A small image inpainting model, trained from scratch.
Model: 6.5M parameters, activation leaky_relu.
Rows from block 4, named by matrix and row number. Each number is 128 + 24 x the weight over its row's rms, rounded and kept within 0 to 255. All counts start at 0. Numbers have three digits each. After the name is the row's rms in percent of the matrix's.
# convs1: 3x3 conv (model.enc.2.0.convs.1.weight, 144x144x3x3), inputs 112-118, a 3x3 kernel for each
convs1.14 115:118127082013105131151192111129123128131149102121125129140126128122137140128120131156124142119154139129127129112187128132129127127130114128155132113126115121128126128137130118142155124133119
convs1.15 082:134127148122120124131146135132125130128122127130133157128121117125124137130128154136112037173136108031141130128156140125155137129130134130109117131134144126128128124121126129128131134128147
convs1.16 062:120129125143131119118128111122141126129119129151106140123133127127134099134127134133131098082133107088093129131130112171115135124128134128152184126128126130239122129127000123128127127131128
convs1.17 101:155115117110134128114153103128112128128128128134130137126124132127128143127123128113107127141125120127124126136128132136132128144130135126131128134128124128123045128126148122126129128112137
convs1.18 085:098134130131125130179109135125115126128128127120128127129119128118128124129123129096163088128125099129112093118126133127111126133131128156125134130120128133109130127134071114114128110164107
convs1.19 116:242121126124047128126136119122128131126155127131101128128127119121131125100128128155082128171128107113137000122135119116128119124128124119128120141111126151082105127141129148128138151128135
convs1.20 095:149134182138114104118134129130144121161130128125127135146126077129131133118126119000129137127167117127017128124148124129127128128255121129131149129125122132128128198129125129105128129132144
convs1.21 103:150223100120127129136114130133144138126128132128128144128173128118146126125105118135138176130134098130123124140122131130136164126126123137131123127129109133133151128127144128114177127140116
convs1.22 089:127112122137112168125128134129126144129129129128127124109127128117128127125129128123117137128057162170131142152158124101160128126129136146134140127110131124131128142128166113114144130131127
convs1.23 103:133113128120134083107112124127128135123136127125125126108134128127114134130118126155125095129138126093127122127124148130119131134129129129105129129153127122133129133130127128127127129132112
convs1.24 092:127140146221153255127128131136128131155128128129128133149129129129149124151129130103103132122128124131127130128235089091128128128131167187124130126140119118128109128127128255126130128129126
convs1.25 081:116221124127132154115131124119128132162139127139128119150129130128128132128127111124125114130128113142128126161136127128122148128142135139128131128126117129128126125109121109088129127132143
convs1.26 089:127129131142120117146045116139130135121130128129117114159130126103162115128126118029110131178147095031104124148133128138111133128128131141125129158129115116130125105126129088131141135144115
convs1.27 113:128114127134128124070129083110129136125129128123150125125128118114129126117128126137124178091128137123149158170128127072127128134127123129124124120128125128141123125133128134129126123126127
convs1.28 122:089126144156137126180116134126089121123126153128130139135131152132103125127128128219131127128089129126132144117119132121130121113128059135128129249132121127125124137128122129122100121140131
convs1.29 079:148139128092135125139128129154122130120128142127131127110124119130108118119125126099131127076112129106129127124126117124121162098142136126134128131128128128115138128130163128133106125134123
convs1.30 081:117189128110126125126183098122128129136129125132142128128125135132128131131128127136125130086146126162127133153198110170129129129134128127127119126128132135119129163125152129112188129130128
convs1.31 116:114137125169155129135120135147137123066127053126128132142128131131128123129142220108117097144132111153119062131136101124130144130128125207108145133134139108109146128130104125119140128127123
convs1.32 128:109127128128120100130133097128106116127136130116151116128129147128128128091128134117176135149129128129081100107105124137118147128128107112128117128180130119132127136127130111136130106136106
convs1.33 063:174115126127143129107108054128127126137127119135132129144121123128140115129105129124128078124110162128128002126113130127159127129125128112135128130122114128255077128133127129157103129127149
convs1.34 107:117128131127088126144115150181127147127127125135158130127128130148125121118128128128128126128125122180211049128122126112118107111105120117127130119148128107125143127124128175144116113125099
convs1.35 106:123150116118109073145134130128128126125132124128127125065140107121151136137128173126131111107022129123132131129128149152122087117191144127120083136132123122131135136128134134090128121129127
convs1.36 101:117129042134125143133128025126121163119121124138134114129124129130136139134134128119062141118127128124115109121121127131133141126124149128124130131165131137129128123136128127121102130138169
convs1.37 105:106071129143128127133136120127121136129126137125116127096158122127121143135120120125150142129128131110113187127149123132128134137137135142138136126102127128108119136130119149134098131127136
convs1.38 102:112105128111173064105132128131130128131127125142128155158139127131130141129121127120083094126128122125129105126119104127111099129128128157127128137168129138123138129132120129131128126128129
convs1.39 110:238131129145148128142128124127126136126175126121122127116120129129114124127108137128109126122156140147128159163133131099223123126132123138132127129141151110134122134124130127138125130124177
convs1.40 109:128115128130132121126115097130102117130168128144122141133130124132127154122140127138128150118134086126221113138125033126123121127128128152094128090178124156102143132120133134131132126137134
convs1.41 094:208128150126051095139122128128128168111115137106143129139117135117124129128127138149096118141121131137121128131123129117131136128135132149128134128109130129127121115000129126129128125130139
convs1.42 091:110117128136116111128172135131133128138139120129111120094158104109125145134125108115128135162119125131155161123125124128124144127134128132123139108130151122128109151042130131137108138136125
convs1.43 134:130145129127117065137127146128186122120177131127155128131143135140151132130130167181131124128116170135129141134125138141129128129126103143128174093128119130102126143129124124153143159123133
convs1.44 075:135128128137111111079129127128120120127127174131137141132144120122132091146133128168115150129138117128078161127129133116130132133130135104125128124114131131129132112136131129128101125134121
convs1.45 089:024094128131131119128127127162127127123128126112129125137129131127128144116128139130046127138119128133137128133119125119130171124128119131128119126128121016124127129126128123123124163118139
convs1.46 081:115129123117087138125127136126255124128133128129120165136128138124128141128140097130123099128114144120127127124131116143126123119130129126122120128130107127118174133111117164128128070157138
convs1.47 098:052095157134130138134128120129159127169132128138128126116140103140123135156120128132131120123131120128184139109124133128128139128151112129127126121155115255123134128129123156127122130133113
convs1.48 075:126143159114109133096120067123128137129142142134128151148144125141126128125131121128122129159110088124127115118130111097136135222119131143127168128134168138125125130112134128128125121134126
convs1.49 100:104128127153121144127128122123111138133127099138161140130127128134124089128152115157112134118131120138093116120129052127114082128149127134140132132139125129136150114129148128162128123124133
convs1.50 146:135146174130082105065069179198129128133125119127128146128130145117128138128116135187123130130182073133118128119128090120139182144127128131127136129125135128125125125134126124131135126126128
convs1.51 117:123127176139147067140124141149118121154124127131120143162124136129140117133093129112115127141128080182129128135128130154155115119102129132126133143121115150134131140138169123099123132145124
convs1.52 123:124083125127129097138130111127130158119128140127129125145128128153126129128119148126119103124140104106128134116114113118147115128123154124111136139126156128130125128108132134127130152128138
convs1.53 104:129112130135097130127158132150133127141119126155131130144123124130112127152109130136133127118164134118142134128148110130129121109105183154126100127129116128132129127149111149132139140124126
convs1.54 080:123132124137110131061100126136129128130130118134139136127129127119145134115136129104122089133132097122128139141123129131138167139072128144124160136115085136131110133122171114140123127132128
convs1.55 079:121069124134137124125131101123125124129000130128127255225126127142128125125129129126126134135124107120129130130128138115132130128127129114129206125121113106136166081157124105136138140114116
convs1.56 080:133128134129128114138127131129128140127151131124122133128123118129080126121203128126106121114125139124110139140157122127118137120167128123127131120119144129131159147080137128125108136100130
convs1.57 121:137146129125144085179114128121128121189133129119134143100118141120143145131133130156126142181140114130092170140111115124132130131123122122146129117127116136139126170132158128128080072128131
convs1.58 097:127162129140129126138095107129128126128125124105114130128128127122199130128180149156128127141102112119113106139129137132128137135126131135128125139133135134133125162134128132143130139127120
convs1.59 087:128106105108126119130124111126122189128125179117137127130159124139110173128115136128115113086131128160157131119129128095110129123138131143132062140152125130126128128149101128133129132129129
convs1.60 081:129109100130134126121106121137128129126128127129128122144133155135131187132127133130103122111130129156131162130119127112131115140048135183120113136132136127104132128127128138129096077150109
convs1.61 095:127128129122128128109111125103122133127127105128127128128127128107110116141128126132130126130054113128155143129143137131106125204127128133129116125118136126128127131129143102094135095129115
convs1.62 107:143139129172124135106127128126125125127126144127112143125137128123150126132119125120138106158127175120123121126129142125118125108112137123129129128106149117112126117129102128048133194141122
convs1.63 089:116126134110114035125126125128128117125129077122132124127186126128142114108129114125098175131118137161082125131115128142111097147144137136161113136138128139236121127165127136131102125131133
convs1.64 078:126125128091099121115113150122120125106131130109140130119120134142128129088130130165118101131129129086125107106119136146127126128115121130124128141112169124113144185116129128128128141146126
convs1.65 093:131236020129129100132120016128128100142122130117119161133124127126146132121139128128087034139120124132127130125127139161143129135131124124124114134132042153134126032135109126133173116082129
convs1.66 089:137133127130110132157114131128122138131131123129123106120147206128199135127127120164129110123125138130101128191126137127129117129128125130131159123144135112127213136128118127128134127121138
convs1.67 096:050180126162047130082125174131126127136147129117126168151126129124128141128136120100130129127128110127133126113145151127140128112114134131136126128121097122128125120125120128124140125144117
convs1.68 087:127118132132131090144048131133140129128129129141126127125134126114132133138125128150197125082153085137064134128140129138121159146138155146126137142171109137131122166127132127127125130130125
convs1.69 118:128107126130095155125123133132131129130127120130089128132128109128135129124122130110131053133102131128132099128128129126128125096119129128118127111137116129162155128145123184128128128128132
convs1.70 093:128124079133125088123126121187128145131137131134127129112172145149134128128122126122142116125137132139110133166195128126118128130173091134126129131134128190115129144123127129127130131107129
convs1.71 090:124144134123204146128121156142129128152118127128225126192103128128140123129130105131122128128115182172096207127128128114128121127138112126167118114127133122128129129103132147157124070128124
convs1.72 094:189127128127157135122087124112131127128133125128068127190131144145129110127108129128134138128202154132164160086128127129112127118168128129106167125102126135125161117115156173128116074187085
convs1.73 108:130145142080130130134148155146120130128129121132114134130116124126127134125121096129122148138134139115163132124128128132131146126129133133126117112142104114156164120098116139131120124136133
convs1.74 095:146000125132128157154108131128128119120109168125130139115130129197137143126093131147131105121135120166136128136211132128132076127119156126101127137100136242121123127126213136135087131101129
convs1.75 101:139127117128124121129137143109103137127152168132130129128170128189125138137134130132052128200168106005128122119126129149255067136121152130129107127132124127128129062127132169132102139119128
convs1.76 102:132128118141126131124109129125123128135128132124127079128125120130127130130126110134196122126126128126126114128133119123123131135131117121128151127125132118115132127128119126144119128125137
convs1.77 086:113140126140122123123128128107128124122128132123132151116128134106128128124120126130133126126117113145072133130137126129128123156151118091121128134118126149130139131132129108127139134131130
convs1.78 096:142140126129125143123065103133128128131128128118104130127128122141153128164155094128127128137151127095072137128121126128128132128133127127128133128129116133170127127123146097145134128122128
convs1.79 111:162124129056117133134112105141148130130103135131136105125129128095144130127132128153138101148116114137145122129123125145179131119144125129120131154136139134143138122135140102126131120144119
convs1.80 104:130117131060127103158208125111128129127127127137126128124125139126129123163117128123145130115108132128255128131128117128137131154128144127124083136133128136127138128126128128129148134133142
convs1.81 110:133196147127113157116120113144129128112132128132133119186134163125127129143129127124167154135124126130150134128128128134125124128120123153101128128099127137124127115106131130128127120106114
convs1.82 091:126130141132151152087130129129124125132127132128129125082116142128138085146123108138000093227123176154140119130070120130129128063135112146128134122126129122132124087163107124124124133144128
convs1.83 114:128124127127103104129089113131127124124158127094124123126141146094128127117128143140126109138146161126114132128131140130169130181130132161123152121132124128129130127131128131142130161121128
convs1.84 090:098118152129134095125145115182069163126230128064127128130174127131126111125119135089147166099096123129131155125121145130146122149130159172131128140117129116128132132148095127129068130124153
convs1.85 078:121153091128105128142134114160127131129136125130168156126090160129168119127130123160150148133100107131145086183130183129147130131159115197131140124137104136124161125127135126122129119127125
convs1.86 096:125127120126129128139134116124118126140128128127131128159135126127137138127127128132148186127102123104131089130131207128121107137126136127128136141133128128126134102151128132130129126122166
convs1.87 111:120091149111092094115140119128120129137141098137105179125128126101123126112130129127101144094124100103127127114115128124129118127149104140150128121127115110133129124124137135128119128130131
convs1.88 113:125212156130128128123136133170130125133138133102172140128189126136182112129108129163122131175117131138032130134125150127120103125133133123220107147132128129128138148128135136203128229121121
convs1.89 102:122092127158126120107149130138128126131122126140128129134120106128088134128129124124120132138124135122129129128130126118188113133133172141092125128106131131135122128132129141127128139138158
convs1.90 106:127148118109133131139130135126125124124103136128124128124129128090137119129126131130145128108150140127131019127124184099130123127134128131127128127130122130128131101255129129144128115127128
convs1.91 093:097127151123129145127128128131118131127129126128122129255150114128115128125127134121128124115131121144165123133177154133129186115130124092129144129129126131128099128137128133132128127136162
convs1.92 089:129147129124138135121125134139124126124130136130132128081140122123127128125119125120103130126095125255127080135121151082147128127142129095168118128127128116144134115123136225133114126124122
convs1.93 111:036118125128127058127129157123144137118130120124160097136128129141126125133112129092131126096127096127128140123127128185127127119134125127149122138133127143097122139128128130071127122128131
convs1.94 083:123130130131161159149128127139127130134234097151128134141133125130162116083127106137121198128121122133081110132086136124122131122118159159133127133126127142116135130135149127128129129129129
convs1.95 129:035102191136128063125130164152130136128141153115081171080138128158135119097130121122175120128130123154123146130077108125006141097123148130128128129115128079114130130134128145115135129124129
convs1.96 113:119138105133166130107132128129137135125129129115131131129123117119099128123139132112128128118128147199094127132118129127130123151154132129124124083134135142129127121162149137162115123125126
convs1.97 116:058128088135116130131118087127125126146152137129126127145128137080132129126148114095182149126114132189058140213131151135109148128191123143134107156128121127148155145092114130138128175104120
convs1.98 102:129169125129161185113112066128203111086136105141129124122148034131076132129128162137131134134078165121135080113125092133133110123128180148125138091129105125128117121129115149126112122127153
convs1.99 094:126128128170162130091163126126111121171122142131128129142133131126142128130123169126124081182088127109146129151102145119132091128127133129161134129131145139131128128128123128165129183129121
convs1.100 121:125139114124134062105085129094134131122123128115130156130129132128139136130114114128132128122073125130140129140133136132127127141134128097167111129126166228131139145128142125124139127126136
convs1.101 128:188158080098151164160116049135131121077164126124136118131125112128127124108128133149113117144166122153098126130130255093121143124139138080097130148122111122128150128135130122121134147156124
convs1.102 102:132136130122167128145164127152126130130119131128123095126129102134131126125129103007129127134123101126155126132143117095129114128119128128128129129140132154125128129129132122128137122149119
convs1.103 117:130085143104129132128121128135155130118130132127125127125124138128134131142126150128134160179128093126134076141128105107110126145116129108132121124125128115128128127132158126126128128139125
convs1.104 098:087115128031128133126101103185140108167169125102136077129171128131120128117127104131118132132132092123132125022180078122128166128120128126124131099133118097150145116125146137127129114129129
convs1.105 095:122103137129124128128122062137129129142104139148129144134121124122132128126104144139121127127079129129126104132112118125143127110148155136128130158105120119128123131122113115129099124139129
convs1.106 091:134114139143120131115126087127126126124125132130125134133134128130131126126128120153211128126139127128114149185114183128116152128128140131179134080130130116255230127166128158138125122057161
convs1.107 116:184189132129141127125129116163159128127126122190128129114128128128128133128106128137127126129148072121129144123118122135168135084128120168116130128124151131118119134126112132129130122149133
convs1.108 097:131132128165129099120126128153136128128169138127106228128129132118128131128152128194120123144124128235157068140125113131135122129129079124129136125126126105139142119129126125128126141129115