A small image inpainting model, trained from scratch: activation leaky_relu, 3600 steps.
Rows from block 7, named by matrix and row number. Each number is 128 + 24 x the weight over its row's rms, rounded and kept within 0 to 255. All counts start at 0. Numbers have three digits each. After the name is the row's rms in percent of the matrix's.
# convs0: reduce pointwise conv (model.mid.1.convs.0.weight, 192x384x1x1), inputs 192-255
convs0.95 067:131129122118138109130128129129132129128128108134126117128129128144125128130128112127119130126129128100132138131128120120132125129103127128127128128128129120119128122131128127131127129130071125
convs0.96 125:127190149133140255245131133130135138124130130125135136116128129131084129144151127127130130179128128138128144146138133132128128130126123124083158182191123128111239129151134120133127126128122126
convs0.97 115:129125120129128128128128128124127255130131122128130128128121133126119128131128127126116126169129127119128132131125126135130128123119133079128133129066121128129121135128125128132128139117128127
convs0.98 104:130167101131151153130115125125087088136119128114086135128131123116126124116149130129133138128126130131125126145128129128134118129128129107127132126139127156125164127130123120110105124126128158
convs0.99 146:128121128120117135125129125160124129133130129123128120128128122002129167129127129132082131127111127173124129156150117125128039127134130128130135121135120122129083119131140203128130182135130127
convs0.100 109:136129125131111170131126126129123130128134128123152127134128125000116130111217128130128125129132130139130126128137126185128129096118127249125127136131111137128168124129128132128131128137128129
convs0.101 100:123133120129139131128126156128129123126127169128156127087128127124105120196139127077111132126171134166139127125132130135123137173137111132126172113016139131111063088127101213105103130132119114
convs0.102 118:102107209118112048128128129129120131132134129126110129131127123129125119088130128124115124110161128117128123000142128132119112255129125127148126130125110124128128128133127154127145122127127126
convs0.103 104:096131038119130128144126127128128140128113125128044126128128187082128128113126127128128126066133128087128174125128046118129128227124121128129079133128144128124124117125143160137127122211132131
convs0.104 118:121126128130138138120129112129130125125128164140160117128128125135128136125141127130124127128126128126126128140132134128114124121124129128120138128149114094125128255156136120118111128098127128
convs0.105 110:136142043122129124124032137128066127128137117124132129108131125131130118255128118121130125141160129104129115129129129145115109238125101172129124130141176121139120124072120064128147124148142127
convs0.106 121:162110129129117117134131128130128129114132138120143127123128128096128128090130112152132115118126102148130173130130130134129145130127129124128128119128108027122128133138132130117137133136128127
convs0.107 083:121107114137128174127120112130105103127127117128136138137128127127129131004120128025128112128133142121128130124128126125154106123114130097128128127128128145106118131127127143136125126130172128
convs0.108 067:157156054136129131130126143196116120169127101143125128113137122137130128110130127126133128138139128128128145132126123129130011206119171141125135140102129146019136124136131112128152154124129127
convs0.109 108:121069130128118130142128100129127129128124126128118111100128128128129015114127127134117121141126126128129127148128128157120128128128128133128142127129091159130156102129131128127093129124119128
convs0.110 110:128183128129133179143128145129127131135119113137128126127128125092129128132128143134123137120126126095128098094129122128125158128127128113128128128176137129126143128103144121127128125139133125
convs0.111 091:116128129124131130127130105128135129123128147125134128126129132100127130122130140127119134132128128202134129130135121125134133118115128113125128125129116140110128100125107124101127114134105127
convs0.112 062:126103078133124126128129132131122148100131128128129130127127137076182119120080123122131128129125128162129158111135132100133132135168134120255125132134129115138142129132129151128151110173131123
convs0.113 088:147124119150150046130126183128128118109132131000117130118128128131129136111140128128120127071128128128115135107127160137134129095116159129113126111132255127131162161128130129128127128128128128
convs0.114 135:129107156137094124128126120156127129130127120127124128129128128126129130128135135128129133130133132131128108125128131119129064140136127130128128125143128109132127134125154178126143114125126128
convs0.115 122:114231126104132126128131128128127122128094128128120128116132127106128128167126123155128128120127129136128122125128127108140043128108128127128128126181077126128128111082133128128127095132134129
convs0.116 080:136134134124175130127127116131126125127126128096105104133120127128129127150094137128175125094125124148143143116131128106126143156129129093129117130155158101144131131127126219124104114128128123
convs0.117 122:137145226127127132128128129136171147126128154119149122134128015113113137128120121126105125128117137127128079197127103126128134129127139129127128137132128063092128127128128131103108128128113133
convs0.118 112:134125134123128131128137127126128127117128128128128089128128128129128128117127116129125126128125127128128122118128130049128134128118126130128130129127133159136081128129130123128128126126099128
convs0.119 117:126118126127128122078129138126144143128127126118141158128121129130194118158128085110125129129134126120129136133125128114120000141128129121132127127128153127139125130096145115126125119132127125
convs0.120 120:128122130122132135121128136126124129128128125127128129126132128127125092147129127128188125131159131125128127109121139123127106134141100127128129120120130138122131194113135125134136119126136127
convs0.121 082:125097126127127124118130135129127130125126137137127151131120133136128112255124136128125141115134128117125080135123147132129133155130055128131136127128255142140098138129142109123057121150157126
convs0.122 101:126132127131129118128132131128167125136134147128128117134129108135123146139130138138096135129205126132139129131127126132118121131131127125128128128141181165142126142143144101130125129120191125
convs0.123 092:105123112030127113103128151129137122130128137180134128128129139135128128127119123123110129128131128160128135144130124094132131127102111136129131092129127128123136128116128130133128128130132126
convs0.124 118:144133156128135144128064139128128131130126128128242104128128095130132143112143127126125131126128128127130133124127123111128127128135155119124139130140143128162131136097163134121127083117134125
convs0.125 131:126168151182129157132128111129207130130127137130162128061135133123129154151128128114068140128077133200128129128121127127122037129136119134124212128138140126125161143095113140123128162160127130
convs0.126 098:158096117121121155130131128128132118120124125123128133131122129126138129087122128128128128120122131156124127188121147156128128000125129131000137127135125086133129122136133128117129127111130128
convs0.127 074:104118107131094129128140149128128127132133124129128127130128128128121166000124130128129132127129128116128134126128134122128126215126153118126125136114074132127132117129128128128219127148129121
convs0.128 072:129211130124130129113131129132136124126157127130120128037155175087129131137112175095143103106132131130132126151046123112130075124127141141126127144103167128137129114123112124127146127124133119
convs0.129 096:130127122114131125140129130128128119160128141131105128047128133141131122130130124122216127118138128082128097119128126114131127132132127128131125135112168127131128128135129127132120114123128134
convs0.130 084:127139134154121075128128127128124095138146120129135131012127192132136125125132132128134127140139129137124131134122128122131129128138138134122128129113122130129126066124128117124147136096134147
convs0.131 052:159128127123117145117119168127125125128127128129121151099141133092128103135111127128131122113107129098134129140127135128130128114128124128128128128120111110084125162131134128128116123121134128
convs0.132 095:125081131129122145130134163127128132131128129124127140141132131120149104206142136131133086127086127079148111126127124121126131158120119129130130146107231167162152118148119123128129125059157132
convs0.133 114:133121127130127115128129118021132122131109131104125129119126116129106127158135144113128143130128127117031120154131117129128133134126125121099125128131128098106147062126128162139128128127131128
convs0.134 066:124107091132132158128125131125162110120133115129131127113127128129124133136127129129069129130129129157123131125041088126127138129127140116138129124127129127121124084113129117128129100138124138
convs0.135 089:109072127124123113127123153128136129146125126127116128127128128121126170109098126142149129136126131129128128069128111128109105127128113143129132123129120125125181132132130140125103126124150129
convs0.136 083:128098122131129101115124064128113140128128125127119158128127118123128152136139128130131128129119128125091237130134195125134105125129131138128112125151128127129096140000134132119124128088136123
convs0.137 080:127132128131127147128128132127127122135117091120218144136128124122126128134117127122124117141122128113128219134130092130148120096182146155130192093113106131118131132141127131124124126121114104