Weights of a small image inpainting model.
Model: 6.5M parameters, norm batchnorm, activation leaky_relu.
Training: soap at rate 0.003, batches of 64.
Data: trained on regions of photos with short descriptions (Visual Genome), 203450 training examples.
Rows from block 9 of a small image inpainting model, named by matrix and row number. Rows with one number belong to one channel. Each number is 128 + 24 x the weight over its row's rms, rounded and kept within 0 to 255. All counts start at 0. Numbers have three digits each. After the name is the row's rms in percent of the matrix's.
Before each channel's rows are labels from the 100 images, of 14976, where the channel reaches its highest value: "colour at peak" is the nearest of a few named colours to the mean colour under the peak. Only what is clearly more common there than usual is listed. The data: regions of photos with short descriptions (Visual Genome). In brackets: how many of the 100, against the usual share in percent.
# convs1: 3x3 conv (model.decb.0.1.convs.1.weight, 144x144x3x3, each kernel summed), inputs 0-47
# convs2: expand pointwise conv (model.decb.0.1.convs.2.weight, 288x144x1x1, transposed), outputs 0-47

colour at peak: pink (25 vs 9.7)
convs1.0 110:091146133086112166110125150136102114120102147102123101121121158135131114097131129157138127103131134139083078126161133093160118128119063127089135
convs2.0 061:151132128126126128107149131122127123144121144119112147158134126129122116129096118127119132141114105124122148106128126108130136161159131103132127

colour at peak: white (94 vs 5.3)
convs1.114 100:164129124206110174114126128128119133130191163108125117091120133129170107124092129141134126112121089091177145128134160133191145127138113136149117
convs2.114 093:212139108184122134124100133128122125114130109127132129145119131143154089151120123150115145197126063152130136098105126131129127147127128131183186

colour at peak: white (79 vs 5.3)
convs1.45 130:108126127155096203115107117142134147105127115130127119108109117127109118148107139135115127101146090139131132123069064116091141126124140146175088
convs2.45 120:181099132106094124141139127170128125197147135122129126109120080150140119125104117128132134128146101168127135125133096127143132116126138129152127

colour at peak: white (69 vs 5.3)
convs1.23 085:106130128140135111157144092131097119138117129136136135131142132130149146122134132123116110142154071112172188131212117110162132137147140121121127
convs2.23 079:134131055127115130128124128136125077128119118159138119172122136139142132129136143145121130112138127128134129101045025118129133088129144127129123

colour at peak: white (64 vs 5.3)
convs1.12 136:092087128190109127083147135127137137109074115136117083122140121123116067148137168155127151093141144129102131110131171137104094140151117124139102
convs2.12 072:133132112139082131124127000131136129138124055123196144133129126150134124099163127129118127129128107125130133118149118148122070132127148109175127

colour at peak: white (56 vs 5.3)
convs1.36 073:129133128158128080117127087156125150158133121132120097117140128116151132129132119134124125120153134128105127130122138112135128128111124127139131
convs2.36 038:134119128109129129128121128146117135127128109125134146129130111155118126076108227106141122129128166121132137045126125135129128051127122114089157

colour at peak: white (34 vs 5.3)
convs1.142 046:111107115170142094158138140140137163149145094133136088145113141153135145118108124156145134151135125115106195111099102146130135160173099140110126
convs2.142 042:138120127129128122130082063121131059107129128093045136127124105109132126143127130147128137124089169127146139177120121104147155138120123151124145

colour at peak: white (63 vs 5.3)
convs1.117 112:162128144127141145155137100149146134119149143146128139132146122117126132156136121131114166125131073088148116138130222129133123125151151135144132
convs2.117 092:131131120131123127122124137172139114130134112139121060141086133120124132117119140147102126136130127120153130119125137118121106123133140137129145

colour at peak: pink (27 vs 9.7)
convs1.113 122:107121128102145169110146135126083124135146132115109099106127122124122122074106123103140118126125112133106101127139129116101171108119093079122123
convs2.113 065:124130120128023088128130135130121128180133130132127131118141091135131151136136130139148069118129181128122134140128093117129136084128127116128114

colour at peak: white (93 vs 5.3)
convs1.33 067:125120131221128127118128120130163122138143139108116129128125128124233132084130131119137122128125141126122134124124114130183128126136128135120100
convs2.33 060:133138121101109159132139123126135127128121143119180125188129132128128120121088127198122126120128111126132129122128128128128123133129140135150129

colour at peak: white (41 vs 5.3)
convs1.14 079:129126138095130120135118130131148235116091141221129133114140132073134154128094186131109152141127129126155131110128121108128124024113122129149099
convs2.14 063:111118119161126125127125129000129134167130132112098116170132167152127152118122102123129129114127149128123122126124129124117120103116128110055084

colour at peak: white (60 vs 5.3)
convs1.71 071:133135133102131156135140129178153118140111124122129120148093127156113129104105131146154190130126123130165154127087112094121136118101116128197136
convs2.71 072:131126116096129127127138110127109123150130129128133131128122126157154127121133163151106125097113116137123123117118128128128051088165124131126123

colour at peak: white (36 vs 5.3)
convs1.53 111:121098149143132137127138125146114058141115133121132122013157127159127085136140125126099141150091124130140128088124137150116146054128176127143160
convs2.53 107:128120125128141131132141120139128129131124124129126102123124119118121126071117135122109128126097071116152123129127128128129127113162130000133127

colour at peak: white (89 vs 5.3)
convs1.8 154:082128129125129147127095103124129126120063147126143119126149107123131155071132118128133133128127118091165114128163132102091128128122143115113123
convs2.8 098:128154121104128126132113120114192121168133129105128136142188122127129127131104133124091109099123125135137105183129121135122114141113142127160119

colour at peak: white (92 vs 5.3)
convs1.26 104:131127131255122145113118129136135187128098128140130125117116128141148135124101184122133149094139117107130137120091177116104127128136112135138114
convs2.26 085:126155135147118127127134140155148120168120098121125025143176117156128114136124135134128122128128121113137146128142131124131125143126116183134130

colour at peak: white (70 vs 5.3)
convs1.95 104:131130124071118157146133115113131123155100072137129142114146148141131143102109121119165105121134160115115181126150109128090135130147109132145141
convs2.95 084:125151110118098130135182121088152128132136127112124137176058132128130112127122125129145133100132124140151123126120078133139126121123128147142153

colour at peak: white (30 vs 5.3)
convs1.28 069:172169154107109137134145110141183129138125124135167074186101134159156114129128152097113139140142120116092126119110141131130141141120059111162144
convs2.28 068:144127115137138127134131133132128124164126113125152165134173138162123116129131154134126087135123149116134076131115128141139174103127126110084147

colour at peak: white (96 vs 5.3)
convs1.121 103:140125128240120146123128135097109123133105116146101125083134113125173168120118140174140135127135124117107139130148091142114110124114150125097120
convs2.121 066:129120128124141130055127121254136124135098121130130111136129095127136137102153144129130138125111133128140133129125133132120109119139123153126129

colour at peak: white (35 vs 5.3)
convs1.5 087:118125129164112132159136125130152125168054144135130095139131110139115126171099124127199137128134119128146131126165128139100157131110136108125135
convs2.5 087:145131129125122124124148132144130090153144121174124113141122097112139156121107127127121128095110137128130171129095115125143111124140132085142126

colour at peak: white (82 vs 5.3)
convs1.44 097:125120128147085186131130136145142127127106152125109096134138132135197124122111130134117140136135127126079138113161115109079080119167158140123110
convs2.44 071:118127125136127127130138133173129128121124129129128104127130129133128126097174127124014150139130130117113126122127057115133127129142144142134105

colour at peak: white (60 vs 5.3)
convs1.76 136:133142074092118134132116126136112243147127126120107137155118106088134120128149078119127129121137130119093133131154187130122114109121108121128127
convs2.76 072:108129130055128128137170123121127129126131111164122122127153116128128125097120137122118126129127000125146121129129120105131128128128126128128068

colour at peak: white (96 vs 5.3)
convs1.54 079:126126130164113104127129161121125128113102107130139093131131128118124132118139128120126148114130092119138138120127135130123062099131096123124124
convs2.54 038:128131126128127162249128113162099131128125113132129141137131127114138127134126131126093130128144114178255158123125154145122131114134134156101090

colour at peak: pink (31 vs 9.7)
convs1.127 123:152125128122157141131135153131130117138116125125121114128103116127116100138143129130113142131125058114118042121129074127075105102127115130128136
convs2.127 043:128121129101127111155121103124126135125146126132121052092128140142104130122117135126137131076119147110090000118129121114123127146126133130128130

colour at peak: white (92 vs 5.3)
convs1.139 088:120132132182098167125125178128149129135070153147107131134116126135158123138124209148136149114124114126190131133121249135100127128141097124120113
convs2.139 072:175125125138121132141132111132136129103168128132121118126120135154128094118063117128066136137129091129127180082131164142125130130123124139142121

colour at peak: white (47 vs 5.3)
convs1.73 099:132136132127117163143085129123100131138112111129122121129109127122135137085110127207159154145139117108131155136082134136124111121145163128125134
convs2.73 083:128134123076128124141145129166152127143128129121139029103160099128113128134121128133122119129118132135121124128154079085101157158131133158127118

colour at peak: white (29 vs 5.3)
convs1.35 099:101158129125115134098137145134129121162193167095130107112122114122126139089138134104152152124114125143143173174149140121127090130131158137119144
convs2.35 082:128162125135100127118159127111126128225160123125137069195110120076094123185128134128072122127110130200143131099139113121168135131124157079128128

colour at peak: white (95 vs 5.3)
convs1.98 072:116132133255103163131130129111116126119147118155130126140144129109119117128177126115132142119225128149142125103123168112128128133145157128140115
convs2.98 048:136165125076128136126136131167174130141130128131130135133123097129131120111124130133140139127142132167131123144119089128135138119133124136119128

colour at peak: white (93 vs 5.3)
convs1.132 087:110135130214146152133129123155136140132099110133105155152132074129148126105125127111143186126143108127131160131196149129116128122119139111145107
convs2.132 075:128126059168131132127124110128132109120130137123131130173161127128161129119123142140083128125123089105127107047128102137145122120189156176165123

colour at peak: white (59 vs 5.3)
convs1.13 103:116133115094145157205159125133122117138113105135088131106082126120120085133082135122138145123153109126153153130113080130108128128110088123140109
convs2.13 106:142125126015131136139113137127129110136173128098123023123125130135112110135124136131121116132121129114150142121125091079141086111129115132122150

colour at peak: white (30 vs 5.3)
convs1.29 111:137157132159136122140127113125124091139102126112128129059136128090098150105120090108133149130122115151109141134182093132117120129117158120127224
convs2.29 107:130121126158143151128132119127141129119133128129116085141112122128133154136128124093116129139128123101155116145119130126128132131128128103128184